{"bias": "all", "num_experts": 32, "experts_per_token": 2, "positions": "sincos", "beta2": 0.999, "eps": 1e-08, "final_lr_fraction": 0.05}
Rows from block 7 of a small audio embedding model, named by matrix and row number. Rows with one number within an expert belong to one neuron, the router's apart. Each number is 50 + 12 x the weight over its row's rms, rounded and kept within 0 to 99. All counts start at 0.
Before each expert's rows are labels from the 100 clips, of 14976, where the router gives the expert most weight on average: "top examples" is what is common among them; "loudest band" is the band of the loudest frequency at the time of the peak. Only what is clearly more common there than usual is listed. The data: read English sentences (LibriTTS-R). In brackets: how many of the 100, against the usual share in percent.
# router: router (model.blocks.7.mlp.router.weight, 32x160), inputs 80-159
# up: expert up (model.blocks.7.mlp.up, 32x160x160), inputs 80-159
# down: expert down (model.blocks.7.mlp.down, 32x160x160, transposed), outputs 80-159

# expert 20
top examples: voice: female (100 vs 52.2)
loudest band: 500 to 1000 Hz (27 vs 7)
router.20:46 55 61 49 66 49 50 75 60 41 74 50 22 58 30 61 61 80 46 44 54 44 63 54 57 62 42 48 63 60 61 42 56 44 79 56 51 49 57 42 48 70 68 45 56 41 56 62 59 51 67 40 54 61 48 41 55 34 62 45 75 64 49 60 43 13 22 37 49 63 41 50 63 41 40 55 53 55 54 44
up.0:61 63 60 46 43 49 48 39 45 56 73 51 63 41 65 49 45 57 67 38 45 51 29 62 61 57 58 53 32 55 60 65 49 55 57 65 70 27 41 34 51 31 68 59 53 75 70 81 31 33 63 74 47 49 49 63 48 39 47 49 41 49 40 59 34 59 56 62 28 62 38 60 43 45 78 52 50 46 46 38
down.0:62 49 47 49 62 42 30 53 67 38 59 40 45 57 57 51 56 58 14 45 35 46 32 50 57 34 42 39 62 49 51 40 49 60 59 45 32 62 52 53 90 65 40 54 75 62 43 50 30 52 49 56 43 53 20 52 58 62 69 52 49 50 57 49 57 46 55 61 39 65 42 51 64 61 57 72 34 52 70 48
up.1:35 47 25 50 30 41 59 61 45 49 50 60 50 45 65 59 48 65 39 73 53 68 71 37 49 69 59 46 49 41 62 65 50 58 38 59 49 37 26 45 59 35 49 79 19 50 42 47 29 50 52 63 60 52 58 50 75 42 46 43 46 41 68 35 74 51 42 50 50 48 38 35 40 50 48 27 70 61 51 50
down.1:27 41 45 50 31 52 38 54 40 58 52 63 54 38 62 45 59 57 20 52 38 54 50 70 29 27 60 35 47 50 50 70 56 38 70 49 59 44 47 65 78 39 53 54 39 50 71 64 33 49 48 52 60 39 32 42 47 55 45 51 41 50 59 37 42 35 55 55 55 60 64 39 71 54 54 47 41 63 35 57
up.2:50 61 47 63 60 55 44 50 50 65 60 53 53 47 42 46 63 72 26 28 37 67 18 52 60 33 54 64 60 45 60 46 68 47 39 56 44 55 61 48 57 34 63 28 61 50 59 58 38 41 48 49 68 49 47 54 51 62 34 47 65 51 67 66 56 56 78 66 67 67 34 21 57 52 68 56 34 59 54 43
down.2:71 46 53 66 54 53 55 41 45 46 41 50 41 50 41 59 40 63 06 41 20 48 39 54 64 34 39 47 62 45 44 33 38 52 59 48 35 67 42 48 73 61 43 54 74 49 42 51 51 40 61 50 41 76 52 43 57 63 57 56 60 51 47 55 36 48 57 67 43 65 46 57 61 42 60 83 41 41 71 53
up.3:64 48 42 59 58 49 54 61 57 47 39 47 37 62 52 56 51 49 40 60 58 59 25 79 42 61 40 48 69 55 54 65 54 57 49 32 82 42 47 62 66 46 44 40 49 53 46 43 50 52 53 47 55 44 32 67 38 40 64 41 62 64 51 62 51 50 64 53 42 47 35 48 35 23 37 45 41 36 64 64
down.3:79 57 31 55 43 54 59 42 33 50 35 63 53 65 50 50 60 66 43 50 38 70 50 47 53 38 46 38 61 62 62 51 42 58 77 41 13 54 52 59 54 45 21 53 62 54 43 47 55 58 45 74 51 51 61 67 61 44 64 61 72 51 44 48 40 52 63 42 33 43 49 48 55 35 58 41 35 42 56 30
up.4:48 69 51 64 48 37 48 21 43 42 50 42 41 54 44 44 66 72 27 51 31 57 52 44 51 45 38 63 43 56 74 44 45 20 19 55 53 51 59 43 61 51 49 53 57 51 55 71 21 54 42 54 71 33 63 71 52 61 45 35 45 42 49 57 29 47 55 45 55 64 36 08 80 40 66 53 40 50 51 50
down.4:76 45 51 80 49 56 44 46 55 52 48 40 48 59 52 61 52 55 04 35 40 52 37 61 54 30 50 50 58 61 46 51 40 50 81 50 41 55 46 48 69 68 50 50 63 52 52 47 40 48 61 45 61 73 38 47 67 56 46 46 69 59 48 59 32 30 62 49 37 62 55 50 62 50 65 67 38 48 75 55
up.5:48 49 37 63 54 47 24 54 51 44 45 50 43 47 47 59 58 53 41 60 55 28 67 55 49 52 64 22 57 51 57 27 49 45 34 45 51 28 61 45 67 33 56 54 53 44 55 53 45 59 40 62 48 39 60 53 33 65 16 21 54 51 58 25 31 49 47 31 41 57 60 47 64 45 38 69 66 32 55 49
down.5:52 32 44 59 66 68 43 77 71 53 46 51 88 40 47 63 54 42 59 58 38 45 55 49 69 44 56 49 46 52 57 48 64 42 36 59 32 56 29 44 73 39 40 46 48 60 57 51 43 54 34 49 42 51 61 41 53 58 61 98 57 59 39 58 72 50 53 37 59 68 35 58 62 49 60 49 71 29 42 51

# expert 4
top examples: voice: male (100 vs 47.8)
loudest band: 250 to 500 Hz (33 vs 14.6)
router.4:44 34 30 53 35 29 52 32 73 61 43 46 49 51 55 39 56 41 44 59 56 49 45 78 53 57 45 49 40 54 55 47 51 62 32 56 51 22 43 50 46 33 46 71 30 49 58 45 38 29 55 53 54 39 43 61 49 45 51 44 43 31 48 31 53 67 63 51 54 50 62 43 47 41 45 32 46 47 34 56
up.0:33 52 45 40 59 60 70 46 63 36 44 49 72 40 59 45 50 35 30 45 54 53 50 19 34 71 58 70 42 49 31 33 15 23 58 42 43 51 41 56 71 39 38 36 38 31 45 62 40 46 45 45 54 42 66 49 43 51 48 59 31 26 44 58 61 63 65 52 65 60 52 58 48 80 37 52 63 50 44 58
down.0:33 55 56 67 55 54 36 41 63 40 48 69 48 52 32 63 70 41 74 28 32 42 37 67 67 46 50 67 72 59 53 48 72 29 52 42 43 54 57 67 77 43 58 40 70 57 40 99 66 41 49 49 50 30 46 39 36 61 41 38 56 51 67 41 46 50 49 65 53 47 47 75 57 62 64 63 48 57 50 51
up.1:53 51 50 36 39 43 52 47 56 65 69 53 50 58 45 46 53 46 71 61 31 45 99 55 43 40 36 62 37 41 39 66 54 38 37 46 32 55 55 37 30 50 46 43 47 34 38 11 59 62 56 49 51 42 49 40 47 43 41 53 39 46 17 53 45 58 51 33 48 47 41 37 44 62 34 49 57 50 46 46
down.1:43 54 46 59 50 57 59 52 58 45 56 54 47 63 50 46 33 45 02 38 38 37 72 54 61 46 48 62 73 54 47 27 55 57 42 70 57 54 50 40 79 58 39 51 50 32 49 37 65 48 48 35 46 55 36 39 48 48 74 48 33 48 37 51 62 47 51 41 46 53 40 59 51 55 45 57 37 28 57 54
up.2:50 39 34 60 35 36 64 36 63 52 35 63 60 53 64 39 54 33 27 28 44 51 67 54 64 49 35 43 51 58 41 31 37 60 45 59 59 47 59 65 66 41 47 60 51 41 59 45 43 57 43 38 57 67 58 63 61 69 47 81 43 34 38 32 64 77 34 41 48 52 64 60 68 59 45 58 54 34 30 55
down.2:34 43 56 75 59 72 37 44 44 49 43 52 40 56 39 52 39 62 42 45 38 53 29 56 57 35 48 37 72 46 58 50 54 62 73 54 45 58 47 48 71 63 61 58 60 67 57 83 61 42 65 60 54 49 47 60 51 60 52 37 78 65 69 58 38 36 58 72 34 64 66 41 53 30 73 49 36 47 65 63
up.3:63 39 54 39 38 46 63 44 48 47 70 44 49 42 45 48 50 41 75 57 55 45 78 45 33 46 43 58 37 45 45 58 50 35 45 50 41 40 39 40 19 52 47 47 52 33 41 07 50 54 43 38 60 49 43 46 32 50 35 60 44 40 06 55 45 42 44 17 57 50 47 47 43 74 34 45 53 61 54 42
down.3:34 28 59 57 45 41 47 45 50 48 46 45 22 55 36 58 47 61 12 37 35 40 59 52 45 53 43 41 67 39 48 32 57 58 71 37 35 47 47 53 72 56 37 43 50 42 56 57 57 59 46 45 57 48 47 56 70 47 48 49 53 71 43 75 39 26 54 48 32 49 57 70 51 38 53 51 36 19 48 58
up.4:47 36 61 38 54 57 60 40 51 47 60 53 32 29 48 39 41 52 73 67 59 46 91 56 45 40 48 70 35 42 48 60 59 33 36 51 50 32 58 45 15 56 39 42 56 39 42 26 48 39 45 50 51 43 61 35 44 48 43 55 48 48 05 57 54 51 51 31 50 52 36 50 33 67 48 43 47 47 52 41
down.4:62 51 41 38 49 46 59 47 56 43 63 48 24 60 35 65 40 59 13 55 33 56 59 53 43 43 50 59 66 46 46 35 46 41 65 52 49 58 45 51 60 62 46 65 65 54 52 41 52 44 34 56 38 62 35 47 51 53 63 43 58 62 53 72 50 41 63 46 43 62 46 63 54 45 47 69 53 45 54 48
up.5:47 41 36 61 32 32 57 37 59 51 38 61 67 48 67 40 59 36 34 30 43 54 64 51 56 57 29 42 52 59 37 34 27 56 48 57 57 50 52 61 62 34 37 60 52 47 56 44 38 56 41 51 57 60 57 64 65 59 42 74 34 26 44 34 68 78 41 50 45 41 63 56 65 54 49 56 51 40 28 59
down.5:36 42 57 78 63 77 37 52 42 48 43 49 40 54 36 54 45 62 51 50 44 47 33 61 54 37 52 40 85 45 56 55 53 62 73 55 47 60 49 49 61 64 62 57 65 61 51 85 64 47 61 61 51 49 52 54 54 52 55 38 76 65 64 68 45 37 66 70 31 59 65 49 51 38 77 55 42 50 71 58

# expert 28
top examples: voice: female (100 vs 52.2)
loudest band: 500 to 1000 Hz (30 vs 7)
router.28:48 30 65 49 47 55 51 50 39 32 63 42 40 30 32 47 32 83 51 61 34 52 54 58 51 32 45 32 61 42 56 38 60 49 39 55 46 51 42 42 68 42 60 38 66 49 54 63 50 52 48 54 55 55 44 39 62 45 55 49 62 53 50 49 42 30 44 50 50 78 65 45 79 41 58 43 44 49 49 49
up.0:68 41 45 51 65 68 67 40 42 60 40 46 43 49 48 47 39 41 35 44 59 50 83 42 55 49 55 34 58 53 57 42 30 62 51 56 42 50 46 66 48 52 69 38 63 44 48 37 56 34 34 49 46 58 45 47 50 71 42 66 52 46 18 55 46 46 59 38 53 27 64 59 51 70 43 47 44 34 70 56
down.0:57 47 52 62 59 56 54 57 44 28 69 51 68 50 66 56 46 45 32 36 34 39 45 55 70 39 52 46 68 53 39 29 52 35 60 50 44 71 57 52 66 61 37 32 61 53 34 62 66 49 48 52 33 67 54 49 44 66 65 58 54 35 52 64 46 67 47 58 37 55 45 62 68 48 65 70 40 36 46 46
up.1:54 42 69 61 52 50 42 55 58 51 67 47 51 61 44 61 50 59 67 47 44 48 25 58 55 45 47 47 54 49 50 51 60 44 52 45 42 51 47 45 56 55 69 44 63 71 51 67 44 37 42 51 53 54 52 51 47 51 57 35 57 74 67 51 49 37 59 63 41 59 35 40 57 41 76 49 45 56 57 58
down.1:47 34 43 43 50 40 44 52 58 61 22 60 66 62 60 40 49 33 73 64 53 61 62 46 34 57 72 50 39 51 77 70 44 27 47 56 54 40 42 39 29 36 60 60 40 44 58 32 28 55 47 52 69 51 41 43 55 46 30 38 39 30 49 48 54 55 53 52 55 47 50 30 41 59 45 33 50 70 45 55
up.2:53 30 51 42 50 47 63 49 44 59 38 48 49 55 55 53 60 31 50 63 70 53 94 47 42 57 46 30 30 53 55 57 40 69 52 60 40 45 33 45 22 25 56 55 52 56 70 21 49 49 38 58 35 39 58 48 70 39 54 50 36 45 25 34 58 40 55 37 49 44 80 56 46 71 30 39 62 60 61 61
down.2:57 59 62 46 52 60 72 51 41 28 66 49 50 50 49 55 56 48 13 36 43 35 72 52 58 51 40 65 58 46 41 29 54 51 66 42 50 72 60 48 55 61 39 49 55 31 28 45 65 50 38 32 37 62 57 39 45 54 60 64 62 55 31 58 42 53 34 34 51 45 45 67 68 57 39 67 55 30 51 35
up.3:45 49 62 57 42 36 32 47 45 60 70 48 51 48 49 52 51 63 70 59 49 63 23 44 36 49 55 43 39 63 66 66 59 40 41 52 60 49 58 48 53 36 62 47 50 72 62 74 43 46 31 60 64 38 50 55 35 46 45 31 49 76 72 44 57 52 63 68 53 60 48 38 49 38 71 33 58 62 40 61
down.3:40 51 55 34 41 34 62 61 54 60 31 47 63 49 59 49 54 29 71 66 64 51 66 34 36 66 65 60 40 54 65 68 43 44 42 51 56 33 38 52 34 39 61 48 32 39 59 29 29 55 36 40 65 38 58 40 56 36 38 57 36 51 35 42 58 60 35 33 65 42 45 40 37 56 40 40 60 69 46 49
up.4:58 26 57 59 57 53 63 40 36 36 62 37 57 45 32 52 24 55 70 44 40 31 28 57 42 38 24 42 70 31 34 49 50 48 59 40 46 77 45 45 60 60 50 41 55 41 43 34 61 51 38 36 42 59 46 50 47 53 36 58 52 48 58 58 41 35 49 37 35 57 57 51 61 58 45 58 46 36 52 31
down.4:58 47 35 54 85 65 19 45 59 31 50 60 47 60 50 24 41 33 51 41 52 49 40 71 65 44 59 41 56 59 44 43 65 49 52 44 51 43 33 34 54 44 42 62 56 58 59 67 48 47 37 57 69 63 44 45 43 57 37 45 44 72 68 61 31 57 77 61 49 51 62 65 54 29 58 53 44 53 56 52
up.5:32 61 48 45 46 56 41 62 42 67 49 35 62 54 44 45 36 55 58 52 55 53 08 58 62 47 44 39 64 55 56 53 63 60 29 43 52 61 72 45 55 50 45 61 51 62 47 66 62 67 50 59 47 43 50 45 65 50 55 44 51 61 70 50 47 50 61 64 64 51 52 60 50 29 44 62 64 46 47 60
down.5:39 57 42 63 56 70 46 53 36 40 45 50 65 76 40 46 53 41 19 34 55 53 28 70 57 51 60 46 49 42 49 73 38 67 60 56 33 45 50 61 81 32 35 19 45 75 58 61 45 48 63 57 51 56 52 63 64 62 50 44 47 53 54 53 53 63 46 72 52 63 52 44 40 39 63 52 67 48 45 34