{
  "gain_aug_db": 10,
  "targets": ["voice"],
  "embedding_dim": 128,
  "mlp_ratio": 4,
  "head_dim": 64,
  "qk_norm": true,
  "drop_path": 0.05,
  "shared_expert": false,
  "wave_strides": [5, 2, 2, 2, 2, 2],
  "subsampling": 4,
  "am_softmax_margin": 0.3,
  "residual_init": "zero_last",
  "lr": 0.0017,
  "final_lr_fraction": 0.05
}
Rows from expert 2 of block 3, named by matrix and row number. Rows with one number belong to one neuron. Each number is 128 + 32 x the weight over its row's rms, rounded and kept within 0 to 255. All counts start at 0.
# up: expert up (model.blocks.3.mlp.up, 32x160x160), inputs 54-107
# down: expert down (model.blocks.3.mlp.down, 32x160x160, transposed), outputs 54-107
up.23 [202 125 133 172 143  98 128 171 125 119 143 163 119 141 116 169 129 144 108 116 208 121 112 153  87 189 106 119 141 132 173 128 160 111  81 115 112 111  63 139 130  74  98 126 108 102 153 106 168 163 190  99 122 100]
down.23 [164 155  95 123 148 147 101 133 148 150  86 132 141 140 113 136 160 120 108 118  76 139 115 164 154 182 143 121 104 149 193 138 121 161 176 116 106 124 122 135  96 139 135 140  27  34  71 176  74 117 152 137 130  76]
up.24 [114 148 154 166 174  64 169 170 169 133 145 100 116 129 101 132 149 126 116  61 224 136 123 137  48 128 162  81 132 120 114 178 189 172 132  94 133 127 158 122  80  98 118 140 106 101 136 134 210 164 148 168 129 156]
down.24 [ 52 147  95 104 140  88 136 114 150 141 103 143  82 149 148 170 157 149  86 126 165 146 150  85 107 112 165 133 124 133  77 152 153 116 173  99 140 171  89  60 159 112 154 108  77 143 117 145  77 184  29 203 136 121]
up.25 [130 142  71 116 111 172 169 152 165 158 140  66 139 144 134 100 116 110 180  75 142 138 136  73  35 138 103  77 123 160 172  62 138 119  77 148 132 126 113  81 175 166  95 158  97  92 116 203 225 148 184  75 119 147]
down.25 [142 141 114 124  82 141 115 141  79 155 127 149 119 138 165 126 121  89  67  85  70  94  96 124 175 103 133 171 117 152 166 143  92 128 112 109 108 116  81 138 108 145 170 129  78 144 104 131  69 148 125 109 124 129]
up.26 [166 142 101 154 185 129 175 110 160 120 153  88 122  97 146 106 125 120 122  69 194  93  82 141  57 166 155 147 116 139 133 154 184 145 137 104 137 120 131 151 108 133 134 141  60  89 125  91 195 149 159  94 106 128]
down.26 [108  95 171 122 118 121 160 147 130 123  91 130 120 174 106 165 102 167  78 132 166 173 161 127  70 109  97 136 127  77  82 102 151  93 128 153  93 139 164 121 155 119 146 102 180 196 168 142 177 104  94 161 157 179]
up.27 [160 148 104 155 167 119 179 115 166 147 155 107 127  91 148  96 151 108 127  96 181  96  79 137  48 157 156 129 115 124 133 150 176 131 137 106 141 115 118 143  98 143 135 136  81  70  93  99 196 145 164  91 109 124]
down.27 [108 106 167 135 115 124 187 151 137 128  96 121 122 155 122 158 112 173  67 131 164 173 149 143 104 111 103 146 141  75 101  91 163 108 130 142  98 151 159 122 148 133 137 108 201 186 181 144 213  85  90 171 164 170]
up.28 [149 144 113 147 155 132 189 121 165 128 155  88 132  84 132  96 127 111 117  77 191  83  93 138  69 155 154 128 108 119 149 163 185 144 136  99 142 120 134 147  95 121 123 147  59  67 103  92 197 149 159  97 100 129]
down.28 [112  94 169 115 114 126 153 166 143 119 100 124 105 137  96 138 105 173  74 137 183 177 164 130  92  91  74 132 130  85  89 110 159 117 123 170  95 139 169 121 158 113 135  98 192 181 187 134 198 102  96 157 162 169]
up.29 [141 125 140 153 158 112 109 125 148 144 201 159 141 130 112 124 109 108 174 112 181 158 100 148   2 138 126 152 119 138  80 155 174 107 130 110 118 112 101 109  87 127 113 144 104  80 169  95 206 104 145 166  90 149]
down.29 [126 120 147 140 117 110  93  99 113 137 121 129 109 124 128 122 148  91 157 104  72  70 125 161 183 142 110 130 138 168 155 142  92 134 137 154 107 146 116 128 117 155 139 148  15  59 107 145  60 160 135 112  97  69]
up.30 [147 146 186 104 139 133 118 116 147 148 189 130 114 126 120  93 119  96 111 102 184 117  82 118 115 109 166  95 142 172 125 160 167 157 110 100 128 123 126 127 131  92 103 123  12 129  53 120 161 127 169  86 144 130]
down.30 [132 154 108 124  97 172 120 104 115 134 104 152 105 114 119 150 155 122 169 146 104  52 150 149 184 160 151 101 155 178 150 143 113 155 162 144  93 133  91 124 101 127 111 178  61 100 104 130  48 157 189  98 118  63]
up.31 [165 132 120 151 159 142 188 151 123 149 150  88 115  89 121 111 135 135 114  78 219 108 102 169  53 169 144 128 140 150 130 122 182 135 115 117 114 126 161 124 135 190 145 108  59  75 113 102 207 136 139  98 138 140]
down.31 [ 90  97 177 105  96 130 131 122 141 135  90 131 113 161 154 192 135 159  41 154 151 147 162 137 103 121 120 118 100  95  76  95 140 116 146 172 101 106 165 120 122 162 130 120 178 226 162 141 191  83 110 163 156 145]
up.32 [ 97 149  89 149 150  89 127 138 152  93 146 137 134 141 173 124 105 172 130  99 130 143 130 128  64 131  76  83 112 151 104 135 101 147 191 171 169 120  95 157 115  87 153 133  70 130 117 134 112 124  70 149 152  99]
down.32 [128 163 105 215 160 172 130 116 151  68 152 112 106 109 146 104 130  98 118 134 102 102 184  82 131 129 163 173  95 182 129 149 169 117 143  94 134 126 157 165 116 117 139 118 113 123 136 131  60  85 169  68 153 173]
up.33 [181 140 116 127 169 126 151 130  93 119 124 134 134  94  94  79 178 134 115 200 164 179 122 121 131 173 166 125 129  71 151 124 122 134 200 134 137 134 111 149  95  95 155 147 142  78 196 166 131 174 107 142  78 107]
down.33 [145 159 140 118 119 105 133 162 173  79 141 139 121 118 110 113 123 171 158 141 125 155 142 142 138 161  87 143 139 149 158 168 108  76  89 162 147 216  94 172 126 152 114 160 108  91 152 155 138 126 118 109 138  93]
up.34 [134 126 165 138 118 122 100 108  95 127 105 126  72 114 125 113 160 111 156 195 202 127 147 110  46  97 161 161 147  98 154 127 136 124  83 146 105 171 115 154 149  87  78 122 123  74  91 146 180 152 182  41 131 116]
down.34 [174 182 113 181 140 102  71 118 145 118  91 138 150 107 149 120 132 130 141 107  96  62 139 123 146 115 107 102  84 169 171 133 107 118 112 127  91 107 137 139  96 120  92 126  55  88 136 123  98 123 171 111  90 108]
up.35 [183 116 132 135 115 174  83 163 133 192 117 150 172 131 125 120 124 147 105 122 113 116 136 128 120  86 175 130 129 137 139 149 115 111  89 166 106  77 145 171 189 169 148 129 129 115 107 128 164  62 146  91 100 169]
down.35 [116 107  89 149 124 125 155 126 104 135 158 140  87 149 132 178 197  93  98  94 159 181 190 111 125 196  65  98  94 125  92 125 176 151 104 116 172 123 104 113  71  69 116 150 140  70 157  72 194 153 136 107  82 114]
up.36 [126 170 140  97 102 113 155 171 182 122 102 155  81 103 139 188 107  86 127 137 185 142 179 141 112 142 114 117 140 108 119 106 147 160 149 151  94 114 129 133 153 102 161 117  25 124  70 109 145 112  60 129 110 135]
down.36 [151 154 156 148 131  93 113 142  92 105 106  97  60 118 181 133  74 168 142 117 127  99  95 175 118 101  89  71 120 155 101 148 114 177  95 157 117 172  65 110 109 102 124 133 111  56 116  81 141  79 153  79 135  77]
up.37 [155 146  86  97 129 131 111 107 113 110 183 159 163  81 101 103 142 118 116 135 161  80  73 111  22 102 135 159 127 142 164 130 132 168 126 105 151 153 110 169 108 110  77 122 105 151 180 145 189 188 107 117 136  70]
down.37 [143 185 126 169 161 174 100  92 118 142 130 114 102 127 143 101  96 109 138 130 102 115 121 160 164 140 134 117 111 193 159 108 116 161 117 108 142 143 147 104 149 129 127 132  41  79  95 129  93 165 205  86 122  95]
up.38 [146 151 123 151 185 138 185 126 162 115 192 101 116  83 128 103 132 102 122  77 207  83  91 126  56 163 147 145 116 132 155 135 165 147 140 121 138 107 119 150 103 127 122 129  74  77 105 115 182 167 154  86 121 130]
down.38 [111 103 175 109 137  93 164 137 139 144 102 134 119 149 145 158 124 188  76 135 160 189 143 112  80  94  86 129 140  65 108 110 183  84 106 152  85 147 154 117 152 113 158 114 214 182 201 130 198 106  89 154 175 167]
up.39 [124 150 110 113 132 130 107 181 144 185 153 155 158 152 171 143 142 132 147 104 134 117 124  80  58 164 130 132  82 164 146 134 113 137 100  81 120 193 119 166  80 125  82 164 116 116 109 144 166 157 108 128 160 150]
down.39 [183 117 157 169  97 132 145 102 120 126 181 116  62 143 187 146 114 147 156 123 139 112 132 140 163 172 140 124 114 128 106 151 105 182 153 103 142 114 119 143  55  48 108 167 145  81  69  65  93 128 159 134 142  76]
up.40 [211 136  99  90 144 137 176 107 117 125 123 121 131  88 118  71 141 116 115 156 189 131 115 131  12 195 122 132 133 134 148 106 187 157 151  77 122  92  98 156 140 179 142 112  42  73 137 102 211 174 173 134 134 138]
down.40 [116 110 166 129 142 180  87 161 102  96  92 145 121 136 145 121 153 143  69 134 183 180 152 103  83 140  72  92 145 113 117  93 208 129  73 157 101 124 135 177 149 108 126 107 147 202 134 130 157 126 115 166 155 198]
up.41 [138  95 124 156 135 111 207 146 152 109 136 130  69 129 132 155 118 110  72 131 153  92 113 130 106 154 143 152 184 127 133 180 199 129  97  77 149 135 159 135 153 131 158 120 141 151 107 124 163 144 213 134  63 119]
down.41 [155  94 115 150 123 162 121 104 148 110  82 138 147 116  57  89 160  98 159 104 132 189 152 135 145 116 164 131 114 102  81 132  48 161 159 190 126 123 115  91 131 100 158 132  70 121 206 110 208 166 101 172 152 101]
up.42 [ 47 155 139 179  87 139  59 121 105 173 162 160 199  92 174 116 115  60 118 119 165 105 133 118 108 162 110 118 143 147 138 128  77 117 139  92 133 144 121  76  95 185  92 117 138 109 168 133 138 128 115 163  51 112]
down.42 [114  88 102 120 154 128 170 162 166 145 145 145 148 108 178 120 162  50 117 104 160 111 127 194 150 120 113  85  92 161 129  95  86 165 160 126 139 121  93 185 111 128  93 137 154 113  52 138 121 145 103 125 122 186]
up.43 [119 196 127 139 168 164 128 135 149 126 114 134 130 127  94 119 128 139 166 124 192  74 132 122  78  91 167 141  80 147 169 120 134 115  82  90 122  83  95  84  87 139  69 148  89  89 103 130 195 192 147 128 100 143]
down.43 [112 128 110  88 116 167  99 113 112 136 118 111 169 122 108  93  88 112 146 126 101  98 103 157 152 136 114  88  82 161 120 133  90 132  92 114 155 158 114 101 126  99 117 150   0  52  96 163  86 156 148  99 115  75]
up.44 [126 149 103 120 127 117 145 137 132 115 129 118 142 126  96  90 108 114 135 152 125 119 130 123 124 110 121 139 122 173 149 102 141 141 134 164 122 186 107  82 125 111  88 151  46  24 111 169 201 171 175  75 148 110]
down.44 [139 170 127  97 148  89  66 123 106  81  97 150  96  89 120  89 146  76 150 181 126  86 144 137 201 108 100 146 189 177 149 134  75  75 119 139 117  97 111 156 129 150 126 124 112  95  82  89  58  93 223 118 145 139]
up.45 [126 206  96 114 161 116 126  80 122 170 154 133 150  76 161 131 191 131 131 136 183  87 116 141  61 129  86 126 120 152 204 177 134  87 114 116 137 102  95 148 118 130  97 149 104  47  93 116 159 130 169  73  74  91]
down.45 [148 115 139 146 133 113 117 114 125 113 126 137 107 126 143  91  96 133 173  90  94 100 113 128 133 148 121 152 137 193 143 147  96 134  82 128 126 116  92 153 102 131 138 139   0  78  92 157  86 149 178 116 109  84]
up.46 [164 121 189 147 128  87 110  85 132 150 179 113 132  70 136 118 134 116 119  78 136 122 127 156 124 146 166 179  97 198 109 109 143 115 125 117 184  56 121 100 132 128  78 149  90 129  93 164 189  66 165 100 162  83]
down.46 [169 197 158  84 157 132 173 171 217 119 101 131 135 100  99  83 166 130 150 119  88 108 142 108 141  90 187  98 151  82 100 161  84  92 159 140 109 170  79 122 132 128 135  97 142  91 132 104  75 149 200 181 142 109]
up.47 [ 88 153 131  99 185 132 177 136 110  99 138 152 203 132 135 126 115  54  77  94 178 105 140 160 134 128 128 139 148 116 180 107 134 141  90 176 106 147 129 126  90  96 137 107 129 140 104  57 124 123 143 147 113 128]
down.47 [125 128 160 108 171  74 111 161 161 165  91 112 150 153 120 147 116 101 180 111  82  98 104  73 102 135 103  83  95  99 164 158 146 156  81 137 133 189 122 131 148 178 167 125 148 157 103 126 114 118 147 135 178 138]
up.48 [119 137 150 136 104 151 237 152 183 133 125 114 119  99 144 119 135 100 109  63 225 114  97 128  25 118 146 157 119 120 126 133 202 158 160 127 151 129 156 131 126 120 157 145  60  90 122 127 229 140 129 105 106 161]
down.48 [121  81 126 134 118 141 160 103 110  86 116 130 131 139  88 146 119 156  64  83 154 179 167 104  92 124 118 149 116 106 130 105 146 133 107 182 104 154 153 151 170  87 120 110 215 177 145 132 197  86  74 122 150 108]
up.49 [119  61 130 125 150 146 182 138 123  81 152 109 116  90 105  97 173 121 123 152 121 178 105 133  75 162 145 141 133 152 148 107 181 160 114  71 182 166 119 126 141 145  74 137 114 148 163 113 177 161  94 124 142 118]
down.49 [147  79  82 141 149 151 102 141 139 105 144  97 145 110 113 146 101 122 124 118  60 104 122 149 114 161 118 115 207  84 164 159 146 129 135  97  18  72 101 134 142 187  95 137 106 128 158 119 138 142 104 138 151 124]
up.50 [ 82  41  88 118 125 122 111  92 120 117 145 129 163 143  73  86 105 125  80 132 151  51 151 159  91 172 170 136  70 160 113 170  96 149 103 101 135 146 145 106 120 163 110  88 131 130 141 120 137 143 158  91 158 168]
down.50 [143 148 142 139 100  89 134 119 133 158  92  88 131 111 133 134 146 125 148 147  78 121 175 115 159 128 113 138 115 154 158  58 107 137  96 159  83 126  71 103 107 109 142 169 129 155 147  87  61 116 109  68 211  99]
up.51 [167 167  98 133 176 124 186 119 156 129 167  97 118  91 151 101 141 104 116  98 194  97  90 159  53 150 152 137 116 141 135 163 167 125 141 102 136 110 136 147 112 135 129 148  81  76  76  94 188 167 163  79 105 131]
down.51 [ 97 107 176 112 121 130 164 136 137 118  99 119 124 156 101 147 114 181  78 143 164 170 159 121  88 100 100 133 129  71  95 118 161 102 121 159 100 128 177 133 154 125 151 110 197 197 164 156 209  87  88 149 156 179]